A small image diffusion model, trained from scratch.
Model: norm layernorm, patch size [4, 4], width 192.
Rows from block 9, named by matrix and row number. Each number is 128 + 32 x the weight over the matrix's rms, rounded and kept within 0 to 255. All counts start at 0.
# ada: adaLN modulation (shift, scale and gate of each sublayer stacked) (model.blocks.9.ada.weight, 1152x256), inputs 0-36
ada.134 [199  95 173 130 111 141 119 137 150 113  55 125 106 173 246 156 101 116 135 133 118  98 218 112 175 133  58  92 198 102 102  48 156 119 141 176 181]
ada.135 [ 60 128 143  96 154 194  73 104 105 105 118 113 125 112 121 139 132 131 139 195 197  53 127 116 121 106  70  96 195 184 113 180 100 103  97 154 123]
ada.136 [ 73  79 174 161 120 154 148 129  85 165 145 144  84  93  53 114 131  66 153 137 110 112 105 146 105 152 157 133  82  90 152 120 146 140 118 134  79]
ada.137 [112  78 142  93 165  82 211 130 117  97  93 170 191 129 204 182 132 186 144 110  90 120 102 102  96 119 233  43  93  99 172 125 109 130 104 104 107]
ada.138 [191 159 122 126  82 138 147 136  93 151 132 141 122 146 109 119  77 100 156 196 148 139 160 181  55 177  61 203 123 144 160 104 137 132 157 105 121]
ada.139 [188 147 169 137  89  84 142 165  74 107  89 148 113 183 100 171 113 161 130 133 113 139 188 113 122 130 134 162 202 158 129 138  89  88 115 143 130]
ada.140 [ 66 108 114 135 180 185  78 161 106 153 125 159 133 132 143 104 121 104  89  81  64 138  96 173 149 165 106  18 182 145 160 164 133  94 109  98 158]
ada.141 [ 89 171 139 152  88  90 207 162 182  98 147  84 154 173 118 163  90 106 219 228  76  42 178  75 122 214  94 177  57 164  89 153 165  73  73  90 145]
ada.142 [ 96  41 142 110 136  84 162 127 210 151  99 155  90  98 129 149 122 122 139 199 214  89 135 113 105 167 139 103 142 160 173 154 113  80 135  78 122]
ada.143 [147  86 229 120 147 164  80 123 145  42 114 189 131 142 155 148 155 130 140  87 101 100 136 119 151 105  96  64  58 148 139 161  97 128 119 215  68]
ada.144 [ 82 131  92  52 172 133  84 121 163 144 168 156 140 145 112 132 176 146  74  88 178 120  92  97 127 187 146  93  66 109 178 226  22  98 142 129 168]
ada.145 [139 105 128  92  92 155 124 148 196  73 132 181 159 147 134  68 193 122 112 101 124 129 162 150 144 160 150 224 132 127 136 219   0  78 159 113 170]
ada.146 [181  68 139  80 127 168 148 173 153  99  97  97 175 134 108 146 171 154 140 154 144 120 150  89 133 144 117  79 140 103 139 144  73 183 112  88 113]
ada.147 [130 126 147 159 116 149 140 102 147  99  94 105  71 156  88  78  70  55 158  57 161  50 180 161 116 125 155 208 170 156  81 118  94  93 131 142 168]
ada.148 [124 112 149 119 182 137  81 110  95 129 130 195 118 146 164  85 165 156 120 118 110 115 154  73 174 115  65 182 115  91 169 152 153 153 150 172 111]
ada.149 [122 213 151 127 134 116 169 158 181 117 121 162  81 184 189 107  98 169 155 111 170 123 155 128 154 129 122 199 144 146 113 229 143 151  88 102 121]
ada.150 [ 17  89 200 175 132 148  92  75 174 137 120 114 104  98 125  98  84  95 118 160  42 177 196  89 132 128 106  35  71 177 107 197 150 105 146 140  65]
ada.151 [142 152 199 123  87 176 129 105 101 158 221  96 107 184 108 137 177  94  93 158 160  72 143 155 187 192 131 106 132 100  46 157 151 154 151 137 146]
ada.152 [ 58  85  90 184 119 135 173 111 133 151  86  96 115 106  73  64 147 165 182 133 112 159 128 130 151 137 161 133  65 143 126  68 137 228 185 120 166]
ada.153 [ 57 107  78  88 170 124 152 147 146 148  85 166 197 121 133 118  64 123  60  64 109 145 146 126  88 160  96 101 238  81 129 144 127 127 132 146 101]
ada.154 [104 157 144 116 154 176 138 102  95 102 123 168 210 152 131 133 167 204 111 178 173 187 171 169 182 105 115  68 119 114  92 108 132 104  97 179 129]
ada.155 [225 142  31  49 114  34 145 106 127  73 150 121 123 146 128 197 111  11  60 113 114 206  80 161 115  77 192  56  88  45 108 125 139 116 160 146 151]
ada.156 [161  94 126 173  71  90 148 117 137 112 105 115 100 135 146 160 101 158  82 111  84 214 107 106  65 134  98 111 167 157 164 115 131  79 134 149  98]
ada.157 [ 79 123 116  43 148 144 124 160 171  98 163 163 116 106  86 196  73  78 114 200 129 103 151 164  89 210  74 202 140  91 103 146 121 117 148  90 150]
ada.158 [175 110 127  88 120  90 169 126 121 138 139 155 172 122 153 205 162 126 178 195 137 117 103  87 135  78 212  75 184 170 114 157 111 111 142 143 153]
ada.159 [109  34 202 118 182 104  54 181  88  68 165 138 162  94 130 123 147 123 110  95  92 107  68 127 124 149 105 194 106  59  79 158 176 115 112 129  88]
ada.160 [148 152 126 133 117 117  82 136 152  97 147 144  89 116 128 165  97 163 107 174 116 124 199 123 116 119 145 114 166 130 143 126 171 178 111 175 112]
ada.161 [174 137 178 149  66 137 231 109 142 143 128  89 124 177 167 145  74 188  98 137 158 162 194 119 170 153 154  99  99 111 116 114 110  99 103 151 144]
ada.162 [165 128  66 177 128  55 104 128  65 111 176 145 157 177 122 132 133 135  46 237 123 108 182  70 159 111 166 143 169 147  53 222  73 141 125 122 126]
ada.163 [199  77 124 122 173 115 168 112  34  97  85 144 117 164  49 194 145 127 164 156 151 125 119 145 134 171 125  35 190 129 153  65  76 148 128  90  58]
ada.164 [107 137 173 123 114  88  74 126  80 129 158 143 168 157 209 146 207  43 144 179 127 130 110  99  92 135 113 193 133  91  76 166 122 122  90 168 110]
ada.165 [120 171 176 147 172 135 118  86 170  80 145 130 129 114  97 150 140  84 111 223 150 127 136 127 157 179 114  56 109 109  69 109 212 177 117 176  63]
ada.166 [160  82 149 161 107 142 191 141 142 155  87 134 228 146  99 197 123 192 129 186 156 107 106 164 140 118 213 229  66 162 114  80 154 186 170  76  53]
ada.167 [148 155  83 157 130 179 112  68 203 131 119  71 109 137 175 105 123 177 178 150 117 178 177 126 135 119 121 186 181 119 172  99 121 113 113 160 188]
ada.168 [102 125  71 140 111 158 211 173 156  92 102  53 159 139 220  81 104 173 162  72 147 143 144 122 136 122 173 181  82 128 187 117 141 133  47  62 164]
ada.169 [133 163 176 108 139 145  89 117 155 172 116 171  93  65 149 116 152 128 152 169 159  94  92 155 124 145 171 102  87 165 134 146 156 129 168 143 112]
ada.170 [151 110 134 142  98 181 109  65 241  96 107 103 214  99 229 134 138 207 110  73 114  64 175 131 139 140  67 191 133 169 130 114 124  99 116 160  61]
ada.171 [158 174 145 115 131  89 170 130 102 122 148 110 139 166 115 144  69  75  72  87 152 104 109 119  86 202 164 164  92 102 157 144 135  38 125  95 144]
ada.172 [ 79 139 186 188 114  75 163 107 126  76 156 142  68 181 127 118 134 128  82 189  87 164 181 133 170 165 114 138 135 125 154 156 157 106 150 124  86]
ada.173 [168  59  89  93 126 129  77 111 133  96 159 148 155 151 165  79 116 163  64 104 191 164 113 148 129  75  24 105 148  78 118 172  95  76 164 190 140]
ada.174 [170 194 143 135 117  63 243 150 159 129  87 140 163 139 116 149 129 101 203 176 168 115 107 142  85 148 132  73 106  88 108 140 120 120 110 111 157]
ada.175 [ 96  88 187 156 172 158 153 121 108 139 157 135  93  83  54 120 121  61 161  88 144 120 117 108  91 152 113 144  31 121  85 152 189 201 108  94  95]
ada.176 [134 108 141 110 124 125 154  97 169 120 141 171 194 133 110  96 113 105 106 170 105  48 149 142 124 141  29 108  88 109  85  18 150 205 118 137  79]
ada.177 [150 130 180 144 157 123 101 179 145 140 121 131 195 167 141  45 118 140 165  84 152  81 108 107 188 143 171 111  39  92 132  92 134 137 122  81 122]
ada.178 [ 83  63 171  87 181  75 144 157  74 143  39  85 140 161 164 120 105 148  95 158 217 166 187 114 144 180  94 106 215 115 188  12 126  97 161 122 147]
ada.179 [116  64  99 131 147 167  95 107 175  84 112 106 127 102 154 196 101  70 172 128  89 118 170 189 117 134 131 127 175 160 175 150 189 144  91 153 104]
ada.180 [161  93 168 117 119 158 140 203 168 120  58 148 194 103 106 181 164 255 145 189 148  89  92 129  58 176 129 159  86 130 134  68 136 117 134  58 147]
ada.181 [147 180 128  76 165 102 127 123  45 150 150 171 147 183  70 183 170  35 115  89 161 121  95 121  68 139  98 147  98 103 226 166  94 167  75 219 146]
ada.182 [233 147 195 118 123  49 173 118 113 132 163 111 142 177 182 164 121 177 181  82 174  89 134  97 164  94 117 119 103 148 112  86  98 114 133 131 125]
ada.183 [101 122 138  93 162 158  57 159  86  91 117 148  66  69 126  80 143 172  97 161 119 191  92 145 159 128 166 179 159  77 110 153 146 105 113 149 159]
ada.184 [101  76 132 159 131  67 166  75  83 102 116 131 137 144 200 207 133  68 101 131  91 100 166  96  82 200  80 189 104 102 149  82 108  97  77  82  91]
ada.185 [116 185 133 199 144  44 117 116 183 166 102 192 137 135 140  94  98 114 168 159 126 103 128 140  58 127 125 157 101 205 139 174 145 171 136 122  66]
ada.186 [123  88 196 127 127 156  96 153 170  51  89 141 111 136 147 115 107 198 102 245 165  91 135 128 169 184  99 141 133 146 188 148  86 108 167 125 116]
ada.187 [131 179 170 132  90 153 176 128 115 121 114  74 225 113  89 135  45 171 184 182  61  84 134 151  93 105 142 121 200 187 120 112 119 162  87  54 102]
ada.188 [122  98 172 133 138 206 129 116 117 134  91 170  31 131 121 132 153   4 142 168 164 122  87 109 166 132 143 169  11 118 116 167 155  93 139 162 116]
ada.189 [104 166 103 169 171 126 160  98 217 150 171 133 119 119  39 105 117 156 126  91 140 108 113 169 182 138 146 143 156 135 135  97 142 116 151 131 128]
ada.190 [127 114 107 142 126 121 102 138 130  98  91 156 159 154 113 157 157 114 137 160  56 120 139 131 123  86 178 150 136  98 144 106  68 139  64 159 188]
ada.191 [ 84 121 124 108 149 182 147  77 153 161 128 138 183 115 129 151 173  93 194  34 110 141  83 104  80 151 158 131 116 186 186 151 136 185 160 179 126]
ada.192 [210 183 118  87 189 175 182  99 103 155 173  89 154 123 119 142 123 109 124  97 134 123 159 129 105 112 195 150 109 111 187  97  96 119 132  89 155]
ada.193 [140 135 145 134  93 110 168 118  61 127 208 148 163 156 103 110  89 182  33 223  81 203 225 175  99 133  94 103 193 102 133  56 142 175 138 148 195]
ada.194 [109 155 140 100 132 125 102 197 131 146  95 165 171 126 143 155 130  79 110 172 133 188 146 136  75  98 148  41 128 146 161 149 139  99 106  50 131]
ada.195 [195 125 139 125 155  94 130  79 127 157 127 116 173 130 112 121 160 158 118 203 179 144 113 123 214  85 123 120 151  63 155  42 169 120 107 151 131]
ada.196 [134 193 153  66  87 167 112 145 103 119 127  98 178 167 163 209 218 142 165  86 108 134  86  60 171  94 148 178  61 131 118 124 104 123 133  88  95]
ada.197 [165 171  77 144 144 142 131 140 187 108 155 140 176 113 177 148  71  96 109 166  81 214 112 199  79 121  22 151 152  63 165 149 107  97 110 118 127]
ada.198 [ 36 124  87 141 149 112  93 125 122 108 172 122 144 141 210 140 104 100 125  58 116 175 145  98 101 133 174 106 105 129 116 121 133  96  72 129  61]
ada.199 [181 156 134 175 110 107 107  67 104 115 139 107 188 122 121 159 122 128 152  76 116 117 117  57 171 107 120  58 139 107 125 209 143  77 114 192 126]
ada.200 [117  84  96 113 142 156  91 172 186  93 113 153 147 176 123 110 130 173  88 236 141 121 142 133 108 124 119 160 229 136 122 111 203 159 121 158 130]
ada.201 [169 104 118 170  58  73 149 211 129 163 129 143 142  86 136  94  78  74 112 121 105  68 156 140 145  97 140 165 122 130 139 185 103 168 127 113 144]
ada.202 [130 112 119  67 145 147 196 124 135 163 143 136 132 135  99  92  95 206  65  95 114 107 142 133 172 119 138 115 159 102 126  20 139 155 187 193 180]
ada.203 [180  77 109  78  72 165 195  93 187 126 163 161 180  96 133 142  36  96 143 189 116 113  87  60 124 110 184  40 161  95  85  80 121 136 141 176 115]
ada.204 [217 182 122  92 119  87 201 165 194 112 132  99 162  86  83 103 158 154 125  93 104 131 109 139 145  69  98 123  92 177  94 122 121 115 126 110 109]
ada.205 [102  82  96 185 106  97 106 155  69 142 132  90 172 102 140  92  77 125 142 168 137 142  70 131 132 139 117  88  72 141  84 117 140 126  81  43  97]
ada.206 [160 139 148 110 139 132 120 114 156  75 132 141 208  63 139 189 168 113  90 143 137 110 102 145 130 119 122 251 111 160 104 158 119 137 132 147 133]
ada.207 [136 120  56 103  92 121  77 179 142 106 119 144 134  96 142 126 110 128 100  80 136 214 184  76  82  98  89 156  78  82 140 126  74 136 134  94 139]
ada.208 [ 88  84 151 101 134 123 103  87 126  86  73  82 113 145 120 133 122 161 107 125 141  98 165 118 104 111 119 138 187  96 184  80 119  82 140 123  83]
ada.209 [145 134 157  82 170 165 225 123 169 148 117 122 126 139 124 123 160 181 120 225 174 140 120  50 182  60 125 169 161 132 104  30  90 100 108 165 131]
ada.210 [164  83 139 204 197 168 150 117 168 182 155 133 181 153 100 102 137  88 185 159 137 142 134  85 111  85 161 141 100 181 120  90 119 121 177  15 136]
ada.211 [142 128 125 116  90 119 101 118 145 139 172 107 129  75 110  93 139 109  67  75 123 109  69  72 167  46 103  98 215 146 108 136  95 162 123 121  92]
ada.212 [ 56  80 199 126  53 172 112  80 152 177 159  81 137 122  78 167 160  80 124 119  76 129 114 113 194 156 122  99  52 119 132 110 157 145 107 233 110]
ada.213 [110 104 177 146  98 138 135 154 182 140  95  94 116  99  70  92 144 182 134  91 175  31 142 191 125 135 107 142  94 107  93 119 154 161 170  85 118]
ada.214 [147 142  80 138 137  58  27 181 101 132  60 149 255  81 191 124 134 101  64 154 117  61 174  86  52 122  84 141  49 168 101 149  34 163  69 122 111]
ada.215 [203  72 111 108 147 103  92  96 140 111  88 119 148  99 169 127 125 146 191 199 103 117 114 155 162 105 175 104 153  66 207  83 145 110 141 117 114]
ada.216 [162 105 125 107 185 126 158 172 142 197 112 166 191  95  41 158 127 137 104 174 116 148 130 226 137  62  73  79 154  63 129  86  71 157 158 108 153]
ada.217 [ 86 130  90 141  96 166 149 131 144 100 156  79 121 140 146 121 110 212 114 177 121 116  76 144 169 105  96 134 215 135 136  95 125 148 139  79 233]
ada.218 [152 185 162 132 124 138 118 131  91 125 156  99 178 139 102 145 143 123 128 150 130 163 103 128 142 140 197 119 151  96 106  95 130 128 120 138 149]
ada.219 [ 66 106 101  74 126 163 140 119 130  89 176 132 123 122 189 152 144  82  65 136 101 108 169  97  90 134  77 158 115 140 135 116  76 128 120 130  71]
ada.220 [131 137 157 138  98 133 114 126 139 163 175 125 166 113 151 137  88 125 101  84 120 180  81 163 104 110 105 103 139 117  80 131 112 140 128  74 163]
ada.221 [128 198  81 156 160 112  58 179 125  99 155 149  93  74 173 109 107  80 165  61  92 165 136 114  93 151 156  77 138 138 116 163 128 149 194  73 121]
ada.222 [123 145 153 146  98 151 112 141 130 150 187 109 108 127 101 186  81 131 173  40 191 132 138  96 179 125 103  14 110  99  79 183 108  99 166 127 180]
ada.223 [121 148 110 131 128 106 129 107 134  92 161 107 158 151 127 129 191 122 133 124  42 120 163 129 103  74 113 165 181 146 130 124  88  67 135 107  94]
ada.224 [124 117 132  57 158 128 125 151  83 140 137 157 168 140  76 101 166  92 140 134 121 111 132 159 173 115  98 135 102 128 128 137 121  91 102 140 158]
ada.225 [160 127 123 121 131 164 190 112  95 135  74 129 120 128 114 161 146 134  57 100 109  72 152  73 161  39 134 137  78 110 117 176 164 115  92 183 113]
ada.226 [128 144 100 108 120 137 129 101  25 130 141 108 152  98 160 112 156 127 165 165 210 125 176 170 211 149 181  71 108  51 165 136 225  84  30 108 107]
ada.227 [193 127 152  79 165 188 152 172 144 147  92 165 181 113  62 150 174 200  53 115 131 166 191 107 144 128  48 177 170  81 117  83  66 127 164 188 123]
ada.228 [ 77 178  74 137 139  60  45 160  45  62  78  28 210  73 112 131  88 104   5  80  25 136 129 109  70 190 101  82 154 101  57 152 146  96  84  71 152]
ada.229 [131  82 188 126 106 157 202  70 161 150 130 127 102 149 128 127 113 148 126  59 142 151 107 108 163  96 137  83 147 118 208 114 170 122 114 158  99]
ada.230 [106 150 193 159 114 145 164 182 159  85 142  98 109 168 116 125 131 155 151 192 122 206 128 122 173 167 130 132 116  61 138  76 123  84 132 130  88]
ada.231 [ 61  93 174 159 136 105 107 120  61 167 163  85 144 107 158 102 135  66 119 121  60 145 159 156  69 152 220  81 102 187  25  76 125 181 187  99 185]
ada.232 [199 108  63 113 115  96 145 127 157  76 110 129 136 163 100 126  29 135  88  99 138  76  53 158  63  30 202 180  25 113 141 163 137 182 140  71 117]
ada.233 [211 105  94 111 151 164 216  92 148 150 194 121 117 124  77  95 167 110 140 104 114 180  44 130 175 135 117 149 101  80 138  80 130 125 234 107 113]
ada.234 [175 182 113 118 131  64 170 104 107 120 147  87 141 189 174 141  93 109 161 145 125  83 119 133 124 145 141 104 157  96 106 186 147 160  48 125 195]
ada.235 [162  62 122 111 148 129 102 110 109 148 154 148 147 110 114  97 107 102  98  81 206 107  82  61 162 140 144 161 125 188  73  41 114 136 142 111 137]
ada.236 [118 152 163 169 183  97  58 104 159  55 178 157  93 128 159 109  97 138 156 140 124  91 122 106 187 148 108 146 117 128 107 104 114 131 146 129  77]
ada.237 [141 104 123 107 160 149 117 134 122 145 101 142 164 113 180 195 129 104  70 152 127 141 173  39 105  83 166  68 140 164  76  98 111 111 144 118 182]
ada.238 [ 74 107  94 125  90  91 140 148 100 150 213 246 204  47 136 105 101 116 100 116  71 144 141  84 104  99 146 148 111 107 152 156  92 112 100 169 112]
ada.239 [118  90 172 186 140 120  95  93 102 114 154  45 225 141 145 101 158  83  34  74  80  66 136 124 161  46  97 159 119 125  88 142  84  97 108 152 171]
ada.240 [116  75 140  62 177 170 141 186 141  98 163 145 140 112 149  85 125 133 152 176 169 143 136 168 132 160  76  79  96 110 126 120 182  83 136  26 137]
ada.241 [198  71 101 127 105 161  93 177 134 126  99 148 128 179  73 139 178 160 117 136 171 212 111 182 160 135 162 107 109 112 107  90 153 212 101 129 151]
ada.242 [249 132 145 114 122 110 144 132 134 125 169 116 132 133  80  83 123  86  19  49 159 153 120 146 152 137 162 122 132 224  94 130  95 189 108 132 174]
ada.243 [168  86 186 133 124 155 166  57 124  76 168 137 188 131  91  91 121 211 114 142 117 120 114 107 183 122  95 150 187 145 200  85 116 102 148 201 121]
ada.244 [150 181 124 120 103 116 133 160 123 148 131 188 111  85 122 148 132 150 120 133 176 150 129 123 118 112 139 140 120 127  90 100 120 159 154 113 148]
ada.245 [122 130  99 137  94  92 120 143 146 109 120 145 167 119  61 114 126 166 144  34 141 146 166 151 137 135 133  62 129 129 103  65 125 120 114 127 167]
ada.246 [ 73 180 129 195 174  89 100 164 132 137 140 156 198 100 102 126 112  95 136  68 119 144  68 105 153 120 153 173  46 174  35  86 122 131 146 112  81]
ada.247 [161 181 109 125 127 100 167 116 136 112 145 137 116 135 144 143 139 119 179  91 125 148  73  95 148 133 138 110  96 128 127 187 125  74 106 151 105]
ada.248 [139 101  97 106 142 196 166 103 199 107  47 159 184 102 112 119 157 211 219 161 119 211 178 171 146 140  81 105 111  94 191 108 123 102 151 164 160]
ada.249 [125 143 102 107 158 174 143 126 140 123  93 126 158 183 181 132 151 119  80 100 168  89 184  95 233 121 156 142 166 128 216  98  95 151  98  82  73]
ada.250 [173  61 161  74  88 122 146 181 194 142 102  98 134  79  76  83 167 124 157 125 129 131 169 123 151 133 139  98 118 127 110  46 132 108 151 127 217]
ada.251 [158 113 130 161 103  80 111  95 138 126 126  89 113 155 147 125 144 158 153  86 104 109 169 118 177 122 139 106 128 101 166 169 111 134 136  75  66]
ada.252 [145 181 141 141 143  93 123 111  66 127 107 169 175  85 122 127 124  99  76  50  92 143  97  98  62 115 119  77 133  93 164 183 117 125 115  53 104]
ada.253 [101 235 141 130 106 168 102 118 160 127 148  94 189 102 131 150 136 127 166 157 111 150 122 119 103  84 131 120 105  82 102  73  46  44 107 175  66]
ada.254 [136 103 112 131  66 135 135 162 130 160 163 101 130 165  81  97 128  44  22 156 156  45 107 200 174 106  20  79 228  73 194 137 104 164 104 121 132]
ada.255 [127 149 185  63 168  80  63 134 188 159  97  66 139 133 193 102 122 119 149   0 137  88 158 111 217 118 158  39 109 129 110  70 163 128 115 209 176]
ada.256 [124 174 194 168  39 114 234 127 112 104 157  83  92 115  59 148 154 173 126  23  91 190  81 149  77 110 213 218 124  74 167 255 166  99 134  84 104]
ada.257 [114 111 122 143 135 130 163 124 135  91 121 111 134 135 201 198 176 121 132 176 197 157 113 115 140  85 112 119 121 143 141 188  69  73  58 143 105]
ada.258 [ 94 122 103 184 122 113 164 200 191 108 130 163  78 126 156  45 146 132 121 178 119 122 135 125 159 147 121  99 169 111  99  68 149 150 176  59 148]
ada.259 [106  96  87 143 113 157  83  61  88 136 132 142 122 108 140 182 131  57 139  99 160 143 139 133 128 149 155   0 134 152 165 112 132 165 123 163 149]
ada.260 [ 92 102 166  75 133 213 223  88  73 136 112 161 171 148 173 176 206  87 155  67 107 122 132  91 196 133 181 103 141  97 184 154 158 169  86 203 145]
ada.261 [192 161 126 109 156 169  92 122 110 115 165 130 196 123  62  62  95 136 142  41 124 151 103 122 163 101 144 124  96 162 134 120 165 104  79 157 154]
ada.262 [124 125  93  99 153 125 207 175 126 167 175  98 205 164 167  91 146 116  95 115 129 138 133  94 178  81  81  95 104 103 137 109 109 103 111 131 157]
ada.263 [180 192  17  91  72 145  97 105 119  52 111 160 109 110 140 160 147 172 101  62 164 127 130 132 104  55 132 135 137  62 140 144  51 118  93  71 167]
ada.264 [145 112 113 133 134 145 107 154 107  83 150  98 186 132 141 104 166 126 121 151 106 169 123 151 138 165 138 176 164 101 151  84 146 173 203  92 133]
ada.265 [255 102  47 128 132 124 119 130 146 189 113 155 255 126  30  92 117 205  96 231 105 168 124 129 243  43 102  82  93  99  86 134  86  86  36  81 153]
ada.266 [110 139 141  72 158 132 171 152 146 124  91 134 170 120  75  52 152 136  83 168 113 201 148 141 150  99 140 111 150 122 127  85 125  86 133 126 117]
ada.267 [183 158 115 175 121 138 100 135 158 107 108 161 119 124 144 160 136 109 143  66 158  78 105 154 171 133 194 186 155 107 142 176 182 119 120 129 154]
ada.268 [107 110 157 165 138 173 101 126 174 123 147 111  82 167  99 120 161 136 115 107 140 139 119 129 162 126  95  87  91 108 138 140 103 138 104 124 162]
ada.269 [125 146  60 162 101  82 187 125 129 101  59  85 101 113 160 113  67 166  78 114  72 103 165 149 123 202 140  19 118 119 136 108 166 172 148  89 116]
ada.270 [137 106 142 107 125 144 131 180 158 169 135 133 108 132  89 108 132 186 183 154 129 121  96 187 142 111  84 121 124 151 151 119 165 140 143 103 133]
ada.271 [206 132 103 104 155 158 102 143  82  95 126 150 150 106   0  70 117 161 142  46 120 149 109 191 110 185  80 204 147 198  30  53  99 126 255 204 134]
ada.272 [151  42 170  61 149 176 188 141 133 132  90 164 103 141  31 160 102 159  88  56  53 163  76  76 141 129 250 212 146 144 108 115  71 113 129 126 127]
ada.273 [150 149  95 110 190  85  98 106 101 155  48 113  93 165 149 126 145  98 120 116 130  86 165 154 125 132 117 141 171  74 203 177 155 130  85 140 112]
ada.274 [161 140 146 147 103 213 196 167 169 122 115 154 149  67 131 137 138 129 109 158 175 118  87 129  93 164 134 163 104  97 105 118 217  90 185 197 116]
ada.275 [ 90  89 165  79  65 232 171 164 190 105 140 108 132 143 142 114 154 128 127 123  76 142 150 136 152 146 183 161 162 126 135 120 146 143  89 125 167]
ada.276 [165  70 139 102 140 159  99 108 107 160 129 102 168 145 193  95 109 183 159 196 116 147 146 141 188  46  44 142 106 101 113  65 160 157 118 105  85]
ada.277 [100 115 127  97 123  71 100  99 108  89 142 103 193 146  89 146 176  92 186 105 127 138  70 198 113 164 147 115 131  28 116  33 131 164 137 112 157]
ada.278 [133 103 147 170 132  72 155 132 167 170 165 104 121 115 168 142  57 175  95 103 153 184  71  83 128  57 130  38 137 139 100  86  94 171 145 101  59]
ada.279 [156 121 112 106 155 174 161 120 193 161 129 142  89 139 158 145 171 134 147 160 119 179 175 117 132 100  83 143 103 197 158  98  74 145 116 135 120]
ada.280 [122 148 116 173  85 196 116 151 147 111 138 152 219 132  54  87 115 149  73 201  90 165 160 104 204 217  84  85 144  71 120  88 126 101 112 115  37]
ada.281 [ 86  70 176 157 118 176 242 144 138  95 182 153 140 121 153 147 184 166 149  95 176 141 111 139 115 146 172 194 143 121 110  84 109 129 202 150  68]
ada.282 [102  63 138 111 113  92 100  70 132 148 174 132 125 132 133 166 118 158 213 111 110 174 102 152 194 174 145 149  73 140 108  45 121  23  96 154 102]
ada.283 [118 186  60 150 163  97  62 141  99 130 133  98 160 116  80   0  77 146 152  75 130 112 140 158 139  73 143 133 129 114 144 139 180  55 131 102 124]
ada.284 [195 158 103  91 134 118 146  73  32 107 183  89 155 129  97  45 141 121 141 141 132 142 145 166  99  86 132  70 147 104 106 114 169 166  90 139 150]
ada.285 [ 92  92 137 145 105 126 120 175 135  85 135 109 182 133 132  82 170 189 118 145 101 124 155 113 146 101 159 140 113 125 146 125 147 124 119 112  96]
ada.286 [ 52 153 138 214 129 164  23 192 105 101  42 157  14 192  62 109 173 118 145 132  73 112  62 221 164 178 110  59 127  84  93  35 168  80 170 168 109]
ada.287 [171  92 113  39 156  62  91 122  98  88  68 156 190  67 122 211 188 130 111   0  69  72  78 134 109 116 188  78  57 118 191 214 106  56 115 104  67]
ada.288 [214 154 133 184  98 135 150 106  75 113 110 130 119 114 150 117 103 183  99  99 100 224  87  60 125 130 135 129 217 164 107 165 103  62 133  58 115]
ada.289 [136 105 101 107  41 177  98  55 111 156 109  75 191 190  74 185  85 146 111 157  78 129  88 164 150  92 107  25 139 139 154 140 130 191 114 150  96]
ada.290 [149  66 142 165 139  58 163 145  87 124 206 149 103 107 102 126  98 141 138 150 144 194  78 187 133 185  85  88  72  83 101 105 161 131 103 116 116]
ada.291 [155 149  95 234 118  64 180 121 165 109 132  97  45 105  49 137  17 171 142 165 120  90 115 114  80 129  55  73  77  69 118 140 152  95 174 195 109]
ada.292 [124 136 178 179 136  71 124 126  77 179 103  82  60 108 147  87  29 114 198 134 155 129 130 166   2 133 111 112  58 110 114  15 145 110 163 144 167]
ada.293 [209 165 108 105 183 136  99 123 126 146 104 172 134 168 121 133  80 137  93  81  92 122 142 186 162 116  96 129 188 102 176 150 180 110  51 116 117]
ada.294 [128 145 132 131 137 119 103 114 100  92 120 162 184 140 161 142 144  81 184 154 124  93 143 129 131 126 150 133 150 165 104 118 140 112 153  92 140]
ada.295 [147  69 136 167 154 103 132  52  58 154  92 109 180 135 117  70 105 136 136 193 155 168 137  85  76 147 186  91 116  70 113 132  53 111 102  92 145]
ada.296 [184  57 118 114 139 118 189  86 148 171 137 134  87 104 127  90 157 133 142 186 130 152  86 138 118  78  93  90 101 159 167 130 123 122 158 101 169]
ada.297 [129 179 165  61 122 140 152 103 127 129 167 117 121  80 102  96 216 163  93  76 158 102 131 112 147 108 133 151 200 157 102 131  91 155 114 118 164]
ada.298 [134   9 140 163  97 156  86 180 116 129 141  97 136 117 169 120  88 117 121 167  70 121 172 105 131 122 142  64 114  81 150 155 170 174 119 156  91]
ada.299 [173 159 131  79 102 176 147 126 138 158 158  97 125 150 128 121 136 140 146 117 152 113  99  94 184 140  74  87 167 174 132  51 185 143 150 117 101]
ada.300 [129 156 187 109  82  82 106  92 144 139 120 123 173 128 106 136  88 137 202  92 147  91  49 180 178 114  79 123 106 104  68 150 102 225  79 102  99]
ada.301 [ 67  91 176  77 163  92 153 117 175 120 184  91 164 188 190  63 164 162 134 127 126  62 143 121 125  78 152  78 153  93 134 102 145 149 130 176 156]
ada.302 [152 121 122  84 212 196 148  37 133 166 137 168 192 216  74 167 174 146 177 154 158 145 126  65 236  45  79  60 111  75 150 108 139 205 135 217  69]
ada.303 [161 105 146 237 125 129 106 131  82 179 142 104 140 107 247  94 150 124  82  75 104 125 169  92 135  78 124 119 104 176 173 233  87  82  64 116 109]
ada.304 [100 109 146 131 157 150  63 133  84 104 118 123 208 114  93 141 109  92 154 123  98 191 158 115 125 112 167  85 158 134 106 112 183  94 148 151 103]
ada.305 [142 102 114 124 106 167 177 121 121 149 106 134 160 131 107 172 152 143 105 164 114 103  86 111 115 113 121 127 144 111 146 144  95 168 106 103 120]
ada.306 [ 86  98  87 136 159 161  76 186 110  65 113 120 154 149 136 101  88 115 123 145 140  82  88 138 111 145 117 161 155 156  83  88 145 136 113 130 107]